python train.py --rotation_deg=5 --norm="rmsnorm" --parallel_block=false --width=320 --positions="relative_bias" --am_softmax_scale=30 --nesterov=true --orthogonalizer="newton_schulz_5" --adamw_weight_decay_other_params=0.01
Rows from block 2 of a small image embedding model, named by matrix and row number. Rows with one number belong to one neuron. Each number is 200 + 40 x the weight over its row's rms, rounded and kept within 0 to 999. All counts start at 0.
After each neuron's rows are labels from the 100 images, of 14976, where the neuron reaches its highest value: "strongest on" is what is common among them. Only what is clearly more common there than usual is listed. The data: capsule endoscopy frames (Kvasir-Capsule). In brackets: how many of the 100, against the usual share in percent.
# fc1: MLP up (model.blocks.2.mlp.fc1.weight, 1280x320), inputs 160-239
# fc2: MLP down (model.blocks.2.mlp.fc2.weight, 320x1280, transposed), outputs 160-239

fc1.115,197,195,213,277,246,206,261,185,245,195,251,156,166,212,252,62,212,294,159,241,220,235,194,229,205,286,219,192,164,203,120,152,242,217,167,267,227,182,290,173,222,190,198,214,94,212,150,171,234,217,215,151,140,221,217,234,225,218,166,212,215,182,206,233,170,164,231,179,181,195,252,139,197,239,178,154,172,226,212,211
fc2.115,157,202,143,188,178,203,195,180,208,128,185,83,169,200,251,297,225,223,189,171,206,230,155,220,186,232,134,167,151,155,162,231,247,182,281,174,213,147,183,220,226,206,234,234,138,150,200,245,158,261,127,182,282,209,206,243,229,218,191,203,205,222,113,129,199,211,227,250,241,215,136,172,182,211,246,217,167,190,275,213
strongest on: finding: ileocecal valve (26 vs 8.8)

fc1.51,227,229,156,265,220,195,163,237,276,47,203,151,277,225,255,134,217,204,152,229,250,187,143,180,218,181,258,165,142,186,165,242,209,218,159,271,240,262,199,151,138,213,155,159,206,239,246,209,296,233,197,119,169,276,197,166,187,214,205,216,165,320,230,167,130,229,164,235,194,147,176,237,211,267,134,253,169,222,202,249
fc2.51,145,188,189,211,199,242,234,164,183,217,172,233,131,215,201,226,144,282,219,155,153,222,264,165,241,296,217,188,253,211,207,227,219,134,205,178,227,131,246,199,247,147,194,249,159,184,144,196,216,210,165,251,208,87,259,246,178,196,236,195,233,192,180,175,207,186,234,160,204,265,189,158,171,223,234,213,166,164,242,152
strongest on: finding: blood fresh (26 vs 0.9)

fc1.385,189,125,113,247,206,178,175,208,196,210,196,185,150,210,171,181,202,176,180,171,236,253,207,134,142,175,236,201,204,162,152,216,217,209,188,206,166,220,226,147,227,207,168,196,166,255,200,184,223,166,209,185,155,198,127,214,167,152,162,209,175,276,127,260,206,161,255,216,200,247,202,200,146,271,143,188,150,198,174,175
fc2.385,207,238,218,217,195,230,225,236,220,235,236,232,201,234,258,215,201,256,252,190,135,118,199,204,194,186,174,218,232,199,201,139,208,232,249,240,300,155,182,226,225,178,166,183,191,180,175,215,174,259,213,222,161,162,215,255,197,204,177,232,193,162,229,160,176,210,134,165,155,220,162,170,255,239,290,204,144,173,236,280
strongest on: finding: blood fresh (29 vs 0.9)

fc1.463,216,233,204,196,156,132,191,252,301,157,163,221,199,194,229,168,164,244,225,212,227,215,215,201,235,272,206,191,125,262,257,187,202,133,225,212,184,199,212,157,223,229,194,198,211,166,209,234,189,233,257,188,161,198,164,162,269,199,183,174,210,246,149,227,188,179,151,174,189,167,243,197,172,219,135,199,247,194,127,199
fc2.463,214,216,167,195,205,207,210,173,159,256,176,177,235,179,185,275,210,184,180,199,241,167,212,209,196,199,190,142,277,117,192,183,161,214,169,141,296,212,207,173,220,212,176,232,266,239,215,186,253,152,134,226,214,165,183,202,157,225,173,204,161,250,248,209,104,203,249,272,177,131,175,205,230,199,198,238,139,172,329,157
strongest on: finding: ileocecal valve (26 vs 8.8)

fc1.533,149,191,161,139,167,160,175,171,211,267,120,244,157,201,119,155,217,209,223,228,163,308,206,242,275,239,102,294,241,183,240,214,217,215,237,228,195,152,167,151,205,253,207,160,175,192,190,240,226,118,204,193,187,215,167,212,165,180,202,160,174,208,234,148,274,155,121,128,268,195,181,256,227,220,200,146,172,226,181,166
fc2.533,221,145,171,193,257,202,195,227,223,209,243,251,233,98,155,206,243,242,243,220,263,176,147,150,213,150,204,156,148,271,155,205,157,225,263,218,236,287,193,224,212,193,169,196,187,135,163,138,165,214,217,273,222,216,189,202,161,258,205,229,208,163,153,202,137,204,259,280,163,216,203,227,225,193,233,200,201,150,173,211
strongest on: finding: reduced mucosal view (41 vs 6.2)

fc1.564,189,171,239,157,206,251,199,161,204,228,228,221,209,224,179,247,132,243,187,215,254,142,258,207,260,152,166,160,282,212,239,217,229,232,180,206,161,256,221,227,175,242,171,179,220,151,209,243,218,164,160,213,135,178,221,184,203,257,237,217,269,163,216,250,173,218,219,204,159,244,252,106,148,137,189,161,220,248,210,188
fc2.564,265,165,185,111,125,143,168,213,160,174,229,209,188,111,197,229,277,184,163,237,202,242,162,206,209,207,260,216,163,151,211,209,212,248,199,271,217,190,190,118,220,135,213,123,207,122,237,209,185,288,128,213,219,229,174,231,160,134,225,190,170,249,190,221,99,189,218,188,221,191,181,189,132,125,206,129,169,204,155,253
strongest on: finding: foreign body (28 vs 1.6)

fc1.198,280,138,237,107,175,198,171,140,174,192,248,286,223,228,149,219,126,149,234,135,172,217,234,201,205,175,88,162,227,195,276,117,175,156,188,249,202,186,175,215,217,231,199,160,168,143,106,222,297,233,123,159,143,231,182,225,228,182,163,117,231,251,225,186,211,147,201,225,154,139,142,180,165,218,240,207,201,185,143,234
fc2.198,173,282,264,185,167,192,273,197,218,125,163,202,151,236,184,158,268,236,202,184,213,242,236,166,150,192,235,262,247,163,199,179,161,215,282,152,208,261,184,257,247,164,216,169,193,216,229,200,172,162,237,183,212,139,223,185,190,134,214,273,191,170,165,193,214,209,178,159,227,194,255,207,262,262,254,248,225,141,235,259
strongest on: finding: reduced mucosal view (27 vs 6.2)

fc1.479,233,183,156,275,239,162,172,246,265,198,192,154,188,200,196,245,180,245,185,213,182,179,243,199,236,181,250,168,254,272,162,205,210,189,236,161,268,142,278,287,322,202,216,241,205,191,109,140,204,196,227,131,215,256,153,124,273,129,198,200,216,213,163,252,263,266,245,194,160,176,190,195,223,252,216,195,218,173,215,201
fc2.479,151,229,222,171,177,243,212,174,137,285,162,187,182,184,185,185,168,215,175,198,204,212,226,222,208,295,161,168,159,183,263,238,205,179,238,151,217,168,193,227,200,200,143,156,179,265,166,176,212,164,172,212,161,149,152,193,223,164,253,186,212,167,134,151,228,188,201,197,207,176,221,133,180,241,168,245,249,276,141,195
strongest on: finding: ileocecal valve (45 vs 8.8)

fc1.735,256,167,173,205,205,198,179,167,180,199,258,171,179,203,294,175,183,188,231,191,195,190,216,226,199,193,196,219,174,215,199,201,189,247,216,169,150,226,234,238,261,165,275,238,235,178,208,184,137,207,164,203,234,192,168,213,239,160,183,166,255,201,227,211,217,224,227,202,155,258,233,210,215,170,184,219,202,169,226,135
fc2.735,222,130,239,224,222,161,286,190,142,224,210,158,206,210,251,304,163,203,154,245,178,217,200,230,205,218,214,163,201,245,203,184,206,167,241,199,191,182,166,205,144,235,195,155,246,138,220,185,140,147,145,193,298,169,242,164,208,217,189,184,192,273,182,191,186,184,201,169,192,235,160,157,195,231,340,203,194,172,119,216
strongest on: finding: foreign body (25 vs 1.6)

fc1.684,209,209,232,240,263,185,198,267,202,212,219,143,237,189,263,176,211,185,266,177,229,237,231,186,185,203,224,175,249,208,223,225,191,255,204,214,227,200,252,190,220,198,274,200,188,261,141,106,266,247,203,194,241,289,197,234,212,213,215,199,179,170,245,256,150,282,255,245,167,188,139,206,232,198,197,256,207,225,247,144
fc2.684,181,178,135,222,108,219,257,114,183,268,234,239,232,126,140,186,258,180,173,247,178,145,215,144,183,185,224,218,221,215,198,251,203,148,279,206,245,223,178,153,169,238,228,155,201,173,249,214,94,166,248,240,249,168,223,242,256,235,171,178,215,203,218,201,231,232,167,202,243,219,161,229,181,214,200,140,142,185,64,204
strongest on: finding: reduced mucosal view (25 vs 6.2)

fc1.120,152,221,137,217,173,178,253,248,212,233,244,124,139,261,226,161,173,202,202,180,197,245,149,167,245,210,243,177,151,275,202,250,234,197,195,274,248,171,305,201,132,200,276,218,179,276,213,173,182,182,214,199,189,161,212,225,242,173,139,225,173,208,199,200,158,202,251,315,156,162,142,199,184,219,145,169,192,216,178,208
fc2.120,148,173,246,202,211,198,217,233,130,180,172,226,146,235,153,119,188,192,160,190,163,186,191,205,172,200,187,200,181,217,177,126,278,160,262,223,236,175,151,204,195,151,173,191,184,231,286,279,162,252,194,214,302,219,232,199,351,212,164,245,204,207,244,224,189,161,116,204,269,206,236,169,150,212,237,187,224,213,214,207
strongest on: finding: blood fresh (63 vs 0.9); finding: pylorus (27 vs 3.4)

fc1.615,156,204,199,168,158,176,195,240,184,212,217,154,264,82,231,215,95,318,173,168,218,158,197,179,233,271,187,215,127,199,209,219,130,156,228,253,264,196,188,237,155,212,203,233,150,98,157,172,193,201,181,179,134,229,173,152,269,256,193,152,186,145,285,223,221,249,202,197,126,182,245,154,273,169,207,227,136,202,220,249
fc2.615,240,228,178,114,250,206,148,231,193,183,134,163,158,170,234,231,238,145,210,192,160,228,188,213,125,135,189,218,152,253,217,220,140,275,114,299,166,187,152,179,218,168,160,182,189,205,207,154,248,177,216,206,210,139,155,244,141,194,198,194,230,118,202,279,128,169,220,161,206,163,239,190,154,265,215,215,90,206,157,176
strongest on: finding: foreign body (27 vs 1.6); finding: ileocecal valve (25 vs 8.8)

fc1.594,118,263,211,188,156,160,120,150,110,206,225,243,173,236,147,190,132,198,209,274,153,161,204,280,263,161,209,172,192,209,203,137,150,248,127,186,225,155,211,302,172,247,187,157,223,254,298,198,166,202,134,228,183,249,246,239,225,210,231,203,175,265,155,225,209,230,225,165,150,227,204,229,161,172,180,239,167,171,240,167
fc2.594,242,168,134,213,242,163,229,260,212,164,120,194,159,162,190,180,250,146,235,202,229,230,246,103,120,201,189,260,149,250,207,245,231,233,251,207,155,216,201,92,208,181,230,186,199,221,259,201,260,208,160,196,180,171,168,181,153,153,237,191,221,226,175,171,162,187,193,184,258,173,227,174,190,280,198,161,158,173,206,231
strongest on: finding: pylorus (28 vs 3.4)

fc1.758,153,248,231,198,138,172,285,147,149,192,238,155,187,141,214,167,136,216,188,174,204,161,140,157,190,157,238,199,241,184,148,238,171,155,184,152,175,141,200,131,150,253,195,213,249,217,199,157,121,254,108,182,233,154,166,239,201,190,267,182,168,252,194,242,185,225,170,211,228,230,213,219,230,229,178,184,191,200,163,185
fc2.758,205,147,208,228,185,136,189,192,124,200,142,220,232,206,214,141,158,202,161,259,209,215,205,205,186,229,204,169,207,169,217,231,239,157,250,196,278,155,161,217,239,157,215,237,195,207,238,260,212,136,276,250,219,149,185,246,255,209,224,257,154,175,166,224,199,201,190,232,269,227,204,154,192,190,223,173,197,214,201,260
strongest on: finding: blood fresh (69 vs 0.9); finding: pylorus (27 vs 3.4)

fc1.633,154,220,214,244,208,215,160,151,237,225,216,171,158,182,196,146,149,228,212,189,188,260,216,206,182,211,177,187,275,229,159,224,173,222,201,168,215,219,166,176,194,194,176,229,190,190,161,238,168,193,234,158,141,117,230,228,282,225,163,235,146,220,186,195,255,170,175,223,244,152,260,158,223,229,301,255,174,176,161,207
fc2.633,262,161,156,184,206,164,126,169,212,146,215,211,166,181,184,222,226,245,177,151,225,142,276,248,216,188,182,133,219,220,200,194,202,180,251,229,254,188,197,181,228,131,237,197,211,150,190,263,225,227,208,210,197,249,171,202,217,198,187,233,257,234,240,212,148,247,121,151,204,221,117,152,158,201,158,213,190,231,258,252
strongest on: finding: blood fresh (77 vs 0.9)

fc1.667,236,207,277,265,138,172,191,238,231,194,179,152,148,218,172,184,234,152,232,268,100,277,203,276,140,212,208,204,237,197,225,150,255,246,154,170,173,223,142,199,167,128,163,196,169,171,257,169,247,240,189,202,211,169,292,169,194,170,205,173,204,153,206,224,99,180,123,221,255,202,172,260,185,228,193,245,214,195,269,199
fc2.667,192,204,165,195,240,180,136,245,167,204,172,135,299,233,233,274,161,229,244,187,184,161,201,164,260,168,189,115,228,223,158,170,103,291,271,186,236,212,218,233,258,288,293,226,179,148,194,216,168,190,198,210,53,231,186,209,179,218,148,214,183,136,247,141,190,188,264,213,157,146,139,151,255,174,180,183,208,183,216,203
strongest on: finding: ileocecal valve (36 vs 8.8)

fc1.271,244,233,157,160,238,261,184,183,211,142,209,210,138,213,203,210,189,184,228,165,101,207,185,276,267,194,258,251,212,167,253,159,177,262,242,165,190,207,287,172,225,200,230,194,251,209,263,244,161,180,181,226,166,191,260,227,175,174,184,252,167,222,195,254,247,224,167,257,184,232,229,199,295,203,191,164,118,151,144,183
fc2.271,228,275,251,241,229,185,227,186,248,220,197,199,275,201,232,127,256,208,262,199,213,213,211,224,180,178,183,160,184,211,214,225,217,174,226,226,298,159,216,198,184,135,142,195,181,210,232,170,255,211,244,180,192,197,170,171,268,174,206,238,201,240,219,214,107,151,157,224,204,247,186,226,199,194,242,190,259,223,168,219
strongest on: finding: pylorus (30 vs 3.4); finding: blood fresh (27 vs 0.9)

fc1.387,208,288,226,248,232,240,213,255,165,277,151,170,336,193,206,166,150,182,202,132,190,135,156,212,178,135,182,254,172,293,202,150,197,154,226,162,230,226,178,249,205,180,170,224,179,256,219,160,161,189,162,103,187,220,193,216,269,210,194,246,212,183,226,243,290,183,168,155,181,162,310,154,245,220,180,179,199,235,162,198
fc2.387,166,218,185,171,187,191,206,176,180,145,183,156,205,180,86,220,240,200,186,205,144,272,180,206,155,188,180,200,138,184,225,147,216,192,245,129,79,241,244,90,196,42,146,222,111,203,206,214,216,203,153,288,248,226,190,197,190,212,256,112,308,167,189,179,253,177,252,154,225,195,191,183,182,128,185,157,158,179,146,141
strongest on: finding: ileocecal valve (36 vs 8.8)

fc1.250,283,199,156,198,200,163,240,148,278,155,241,158,181,172,231,177,191,214,172,149,199,166,289,188,185,176,194,243,193,208,228,154,187,222,309,221,193,234,234,207,162,224,210,262,239,199,200,289,234,153,168,225,182,174,198,262,208,222,126,216,150,218,200,235,195,245,260,182,180,134,204,160,124,170,232,290,167,187,222,191
fc2.250,199,190,230,281,196,219,164,195,159,197,179,226,224,231,270,188,227,176,295,185,186,161,187,191,120,169,193,172,167,196,193,195,178,155,217,147,221,201,153,121,238,174,155,171,155,196,302,192,181,198,283,199,178,271,248,253,213,199,217,242,257,196,153,181,262,117,213,177,256,241,202,216,266,173,189,225,169,232,256,159
strongest on: finding: reduced mucosal view (33 vs 6.2)

fc1.392,169,161,202,213,225,194,204,253,181,228,194,116,214,212,196,198,171,182,206,145,177,184,230,235,270,239,258,193,238,236,272,221,239,209,190,198,213,151,182,220,213,165,229,212,195,213,202,241,166,222,201,233,257,229,238,173,182,218,300,129,178,199,176,154,146,191,203,288,101,110,203,266,224,240,86,197,205,196,165,203
fc2.392,151,207,230,170,148,243,150,199,173,198,252,251,221,184,198,215,243,180,166,207,181,250,235,147,176,151,186,228,202,202,250,173,173,220,237,252,217,280,273,217,209,231,209,210,273,252,127,162,207,213,189,103,148,136,182,257,233,176,152,181,135,221,224,171,243,111,186,175,252,252,253,223,268,150,229,220,175,224,219,222
strongest on: finding: ileocecal valve (28 vs 8.8)

fc1.297,127,234,263,182,168,197,181,208,150,257,207,284,200,196,275,185,178,167,183,148,243,166,254,177,168,195,220,214,161,188,171,223,246,208,219,175,198,234,134,161,189,251,161,170,189,136,243,160,263,188,223,201,134,192,148,139,166,227,167,182,181,248,205,246,228,99,206,150,251,240,200,191,169,138,244,164,208,241,181,196
fc2.297,247,206,139,194,157,205,192,221,260,152,209,161,167,179,186,194,273,200,212,203,194,248,204,181,234,202,183,171,158,266,285,224,193,249,164,217,264,200,217,174,173,192,235,102,221,216,257,176,198,184,193,198,143,319,153,185,130,237,235,176,197,162,146,210,197,195,255,261,165,264,210,196,167,247,212,228,249,247,136,200
strongest on: finding: foreign body (25 vs 1.6)

fc1.72,210,219,162,179,166,222,208,200,229,174,193,188,217,211,196,242,177,228,195,218,184,187,253,260,210,197,241,178,187,223,161,263,222,203,159,162,243,288,213,255,252,119,138,218,115,204,239,173,181,262,199,228,199,214,214,229,147,230,209,215,248,197,261,125,167,111,197,260,204,243,255,298,236,121,230,201,263,210,230,222
fc2.72,239,190,276,177,269,157,160,223,251,237,218,181,195,294,223,92,141,223,192,218,263,162,218,193,247,207,183,192,187,215,244,173,193,163,219,249,167,188,205,167,179,225,281,163,180,130,176,265,151,238,169,205,132,235,197,187,117,174,221,223,213,229,113,211,151,211,146,190,243,178,217,179,200,237,203,216,197,198,216,218
strongest on: finding: foreign body (27 vs 1.6)

fc1.144,180,293,248,162,190,189,141,177,249,201,227,197,209,171,132,203,136,116,191,156,260,279,177,250,188,269,165,181,256,259,212,206,158,183,241,243,141,176,197,248,221,254,196,265,139,187,233,217,200,121,239,193,196,163,224,114,131,245,235,193,157,183,185,215,236,169,192,167,175,225,160,190,212,218,247,145,209,214,161,197
fc2.144,234,175,114,188,217,205,301,120,193,197,241,237,218,228,186,178,172,243,230,153,193,227,267,226,229,245,90,161,208,236,154,126,274,259,200,208,217,211,188,221,158,195,192,201,211,202,260,221,157,233,247,169,236,235,174,208,265,177,181,225,271,154,197,219,160,112,178,230,200,186,221,200,283,232,185,186,182,207,240,184
strongest on: finding: ileocecal valve (74 vs 8.8)

fc1.241,240,190,181,282,210,144,184,185,164,156,249,248,181,208,233,157,222,222,240,199,231,234,172,216,170,263,212,202,235,229,260,220,168,213,181,181,253,219,159,182,200,197,164,200,201,210,223,185,210,143,133,159,199,148,205,157,206,236,113,199,193,196,267,116,236,210,195,124,243,243,158,275,210,134,250,213,150,204,204,238
fc2.241,157,207,191,245,178,205,161,178,189,249,178,190,271,175,213,190,204,178,172,169,185,201,163,176,170,216,204,191,152,278,143,231,204,191,123,176,209,158,296,228,245,222,216,162,231,178,198,172,202,196,195,190,218,139,178,261,266,203,196,217,245,212,118,198,159,151,181,150,168,133,161,195,240,179,242,208,198,200,208,141
strongest on: finding: reduced mucosal view (42 vs 6.2)

fc1.756,169,220,108,192,167,195,207,155,236,169,210,206,201,184,148,209,227,199,201,185,218,158,182,180,219,249,249,222,249,231,136,183,218,188,251,225,169,214,225,122,231,122,198,190,167,203,162,192,151,248,223,157,164,194,192,144,172,249,270,226,217,171,148,235,130,216,196,117,226,190,183,113,141,179,115,151,141,235,186,176
fc2.756,227,187,178,223,159,199,204,199,152,204,189,183,251,213,260,234,213,241,233,154,186,230,237,145,169,162,252,174,193,184,223,219,227,196,164,161,221,179,180,133,170,207,203,179,168,180,195,157,158,179,193,187,224,207,207,309,301,266,130,211,134,168,236,171,190,139,174,249,170,277,233,164,227,309,216,265,157,145,186,170
strongest on: finding: reduced mucosal view (30 vs 6.2)

fc1.91,224,187,167,197,232,213,156,227,205,234,183,223,184,256,163,186,205,183,246,129,137,203,202,237,198,194,225,186,302,244,233,182,229,224,234,206,245,216,198,184,167,239,182,197,149,248,200,144,173,177,202,132,204,189,167,214,187,227,162,307,169,223,279,228,159,152,185,154,138,181,158,196,193,238,156,205,278,232,212,325
fc2.91,142,231,244,280,210,151,204,183,171,190,174,165,163,233,240,89,210,207,176,208,273,246,174,180,170,151,231,229,195,168,208,184,252,203,251,129,246,144,200,192,192,191,222,213,201,193,247,219,146,297,204,217,258,187,213,228,332,218,169,275,142,251,129,235,192,196,184,244,219,219,269,169,196,182,158,196,124,286,214,185
strongest on: finding: blood fresh (72 vs 0.9)

fc1.259,157,205,183,241,213,232,326,198,205,246,215,166,187,216,204,244,196,225,272,140,171,173,252,188,229,188,177,170,233,165,225,237,185,172,183,189,177,180,169,176,186,239,248,188,141,163,226,137,269,214,290,131,249,153,146,226,181,134,235,215,245,220,228,302,163,203,201,271,194,233,256,253,168,184,274,184,185,198,179,226
fc2.259,144,197,160,168,204,170,129,212,191,204,169,279,211,209,145,174,269,206,168,194,166,232,148,185,114,221,228,148,176,222,161,192,246,139,216,135,165,205,260,191,132,185,141,206,137,200,219,165,184,227,178,153,200,229,204,230,223,210,203,270,257,238,182,240,259,208,205,166,148,165,200,162,227,156,107,254,188,187,188,171
strongest on: finding: blood fresh (38 vs 0.9)

fc1.745,115,199,217,152,236,182,204,270,153,285,171,290,227,183,203,128,220,193,164,169,208,226,152,236,244,187,223,194,203,231,156,200,234,215,151,142,139,203,168,143,234,238,236,251,122,222,270,231,251,159,227,235,216,207,202,127,224,189,206,228,210,148,244,207,225,170,143,163,229,218,217,179,219,250,172,233,159,161,216,140
fc2.745,243,258,215,241,181,189,168,119,199,152,212,130,146,233,199,244,123,215,228,232,156,221,115,174,251,231,208,220,277,98,254,178,197,246,231,189,256,203,223,223,244,157,166,169,221,167,197,173,237,157,237,201,118,201,180,212,245,255,195,163,197,205,247,220,183,301,211,198,167,184,167,191,150,270,162,228,162,181,199,165
strongest on: finding: blood fresh (29 vs 0.9)

fc1.108,137,234,207,188,258,169,161,312,172,258,176,183,152,204,211,206,197,176,267,278,181,187,211,311,191,268,197,212,243,102,188,175,218,221,239,180,208,253,223,124,200,188,169,198,180,284,136,177,168,186,276,137,112,257,260,168,242,165,219,259,255,171,142,147,186,162,262,194,267,183,175,166,184,150,190,145,184,231,262,204
fc2.108,214,126,113,224,196,168,211,151,191,158,240,222,242,175,163,210,239,212,166,127,194,204,256,136,244,221,170,176,206,253,174,152,164,157,170,199,160,198,226,216,154,151,147,217,234,171,253,228,151,185,163,254,225,143,116,183,175,230,187,187,176,215,246,171,190,177,233,182,199,186,155,224,219,226,209,250,192,142,190,131
strongest on: finding: angiectasia (40 vs 1.8); finding: ileocecal valve (27 vs 8.8)

fc1.608,208,151,226,186,239,202,181,184,167,198,191,257,238,195,160,302,164,216,214,175,215,216,257,188,231,206,214,250,170,214,167,123,214,164,180,172,194,251,234,215,244,175,210,220,216,170,130,130,218,224,229,106,223,202,226,165,208,205,233,234,184,218,261,172,192,194,211,152,154,227,232,217,116,160,189,172,187,201,152,252
fc2.608,232,199,265,166,160,173,172,204,141,232,218,215,174,157,217,152,266,204,182,215,218,222,233,170,96,183,233,198,177,161,164,182,201,159,215,286,197,198,186,177,185,200,248,192,175,169,187,189,130,307,144,149,202,204,192,216,160,172,171,198,195,216,150,243,217,166,177,232,287,191,179,182,198,164,229,151,207,247,231,206
strongest on: finding: foreign body (33 vs 1.6)

fc1.231,207,200,129,210,183,260,213,176,227,257,207,226,214,189,151,183,239,188,215,156,208,198,189,238,215,202,283,248,245,226,192,152,265,286,181,257,143,205,243,232,188,126,263,184,215,233,195,142,134,246,211,282,121,151,170,279,276,287,205,154,189,208,164,143,156,219,222,190,212,214,192,278,225,190,229,160,195,120,162,227
fc2.231,188,191,205,234,237,173,171,253,183,247,208,142,242,202,242,218,231,124,244,218,181,171,246,185,214,221,167,267,201,167,190,252,153,216,240,174,215,238,177,267,145,237,207,214,310,195,220,212,198,202,166,188,218,187,193,204,181,208,212,184,184,171,274,158,154,205,232,146,228,204,215,161,243,195,207,220,213,209,219,171
strongest on: finding: ileocecal valve (27 vs 8.8)

fc1.439,207,180,264,218,215,280,224,136,250,208,210,230,241,158,167,139,180,227,98,237,194,233,130,211,171,241,300,214,213,209,159,209,226,195,249,212,132,283,214,276,265,241,151,143,218,222,165,265,196,110,192,146,182,171,155,165,204,226,168,106,239,190,239,143,226,248,225,224,189,160,271,217,170,108,159,235,223,193,224,231
fc2.439,251,156,182,197,303,171,146,171,202,185,200,219,183,187,183,209,195,200,207,185,247,182,206,118,276,150,190,176,242,177,283,232,190,176,102,167,174,213,208,161,219,166,236,233,223,168,184,276,195,260,229,256,274,217,209,214,206,276,211,217,209,224,191,230,99,205,142,252,159,152,303,232,196,227,154,178,189,229,218,190
strongest on: finding: foreign body (25 vs 1.6)

fc1.507,186,254,185,150,133,178,217,175,156,181,134,224,309,194,298,195,281,173,212,223,177,203,218,178,244,221,154,151,167,311,202,188,92,232,193,186,174,201,206,200,165,231,170,231,99,245,191,162,164,219,213,153,247,214,158,279,247,181,200,210,241,271,179,286,151,224,179,184,217,99,175,228,161,208,267,175,188,260,248,170
fc2.507,137,220,248,161,231,225,202,220,241,191,135,184,208,125,182,272,196,155,225,228,137,230,204,160,111,173,208,182,205,205,194,119,258,158,194,195,123,192,221,179,205,124,205,170,176,184,214,205,173,215,271,209,175,204,139,195,185,266,257,119,182,187,244,228,186,206,204,199,255,215,282,160,283,230,126,181,166,210,198,194
strongest on: finding: ileocecal valve (36 vs 8.8)

fc1.477,211,236,149,189,207,162,119,257,136,186,249,166,97,201,193,181,208,228,270,213,285,235,172,121,242,108,283,205,194,167,239,201,259,180,220,157,213,175,202,234,157,162,207,209,177,193,222,196,222,283,194,154,188,172,190,242,193,178,145,203,206,222,194,171,183,225,183,240,194,221,231,205,223,224,215,170,192,222,200,161
fc2.477,199,176,151,187,154,151,194,160,301,250,217,173,229,181,193,179,198,196,138,216,198,191,223,242,135,279,171,178,193,235,241,194,186,231,167,175,185,120,202,212,203,212,259,221,185,241,147,250,181,260,204,232,234,176,144,186,197,231,221,231,257,267,230,195,150,213,162,201,211,114,158,216,304,213,121,260,228,123,207,229
strongest on: finding: ileocecal valve (26 vs 8.8)

fc1.209,172,232,141,218,240,261,173,156,228,155,239,149,173,253,204,219,229,211,173,193,215,221,185,251,173,206,239,219,242,193,117,221,245,237,166,163,141,115,271,150,248,146,148,199,136,248,168,168,225,212,133,167,204,161,209,189,204,178,153,188,252,196,223,230,255,192,242,184,193,181,204,220,237,145,154,210,170,123,165,176
fc2.209,261,153,185,200,159,166,171,239,193,159,231,244,216,142,205,170,161,179,156,229,183,237,141,149,230,145,187,249,157,283,204,135,204,211,198,264,223,213,238,209,193,231,224,249,220,198,293,187,164,199,271,185,170,214,175,176,181,273,177,196,132,210,168,163,196,217,244,245,170,138,196,142,206,172,170,237,184,247,208,148
strongest on: finding: foreign body (26 vs 1.6)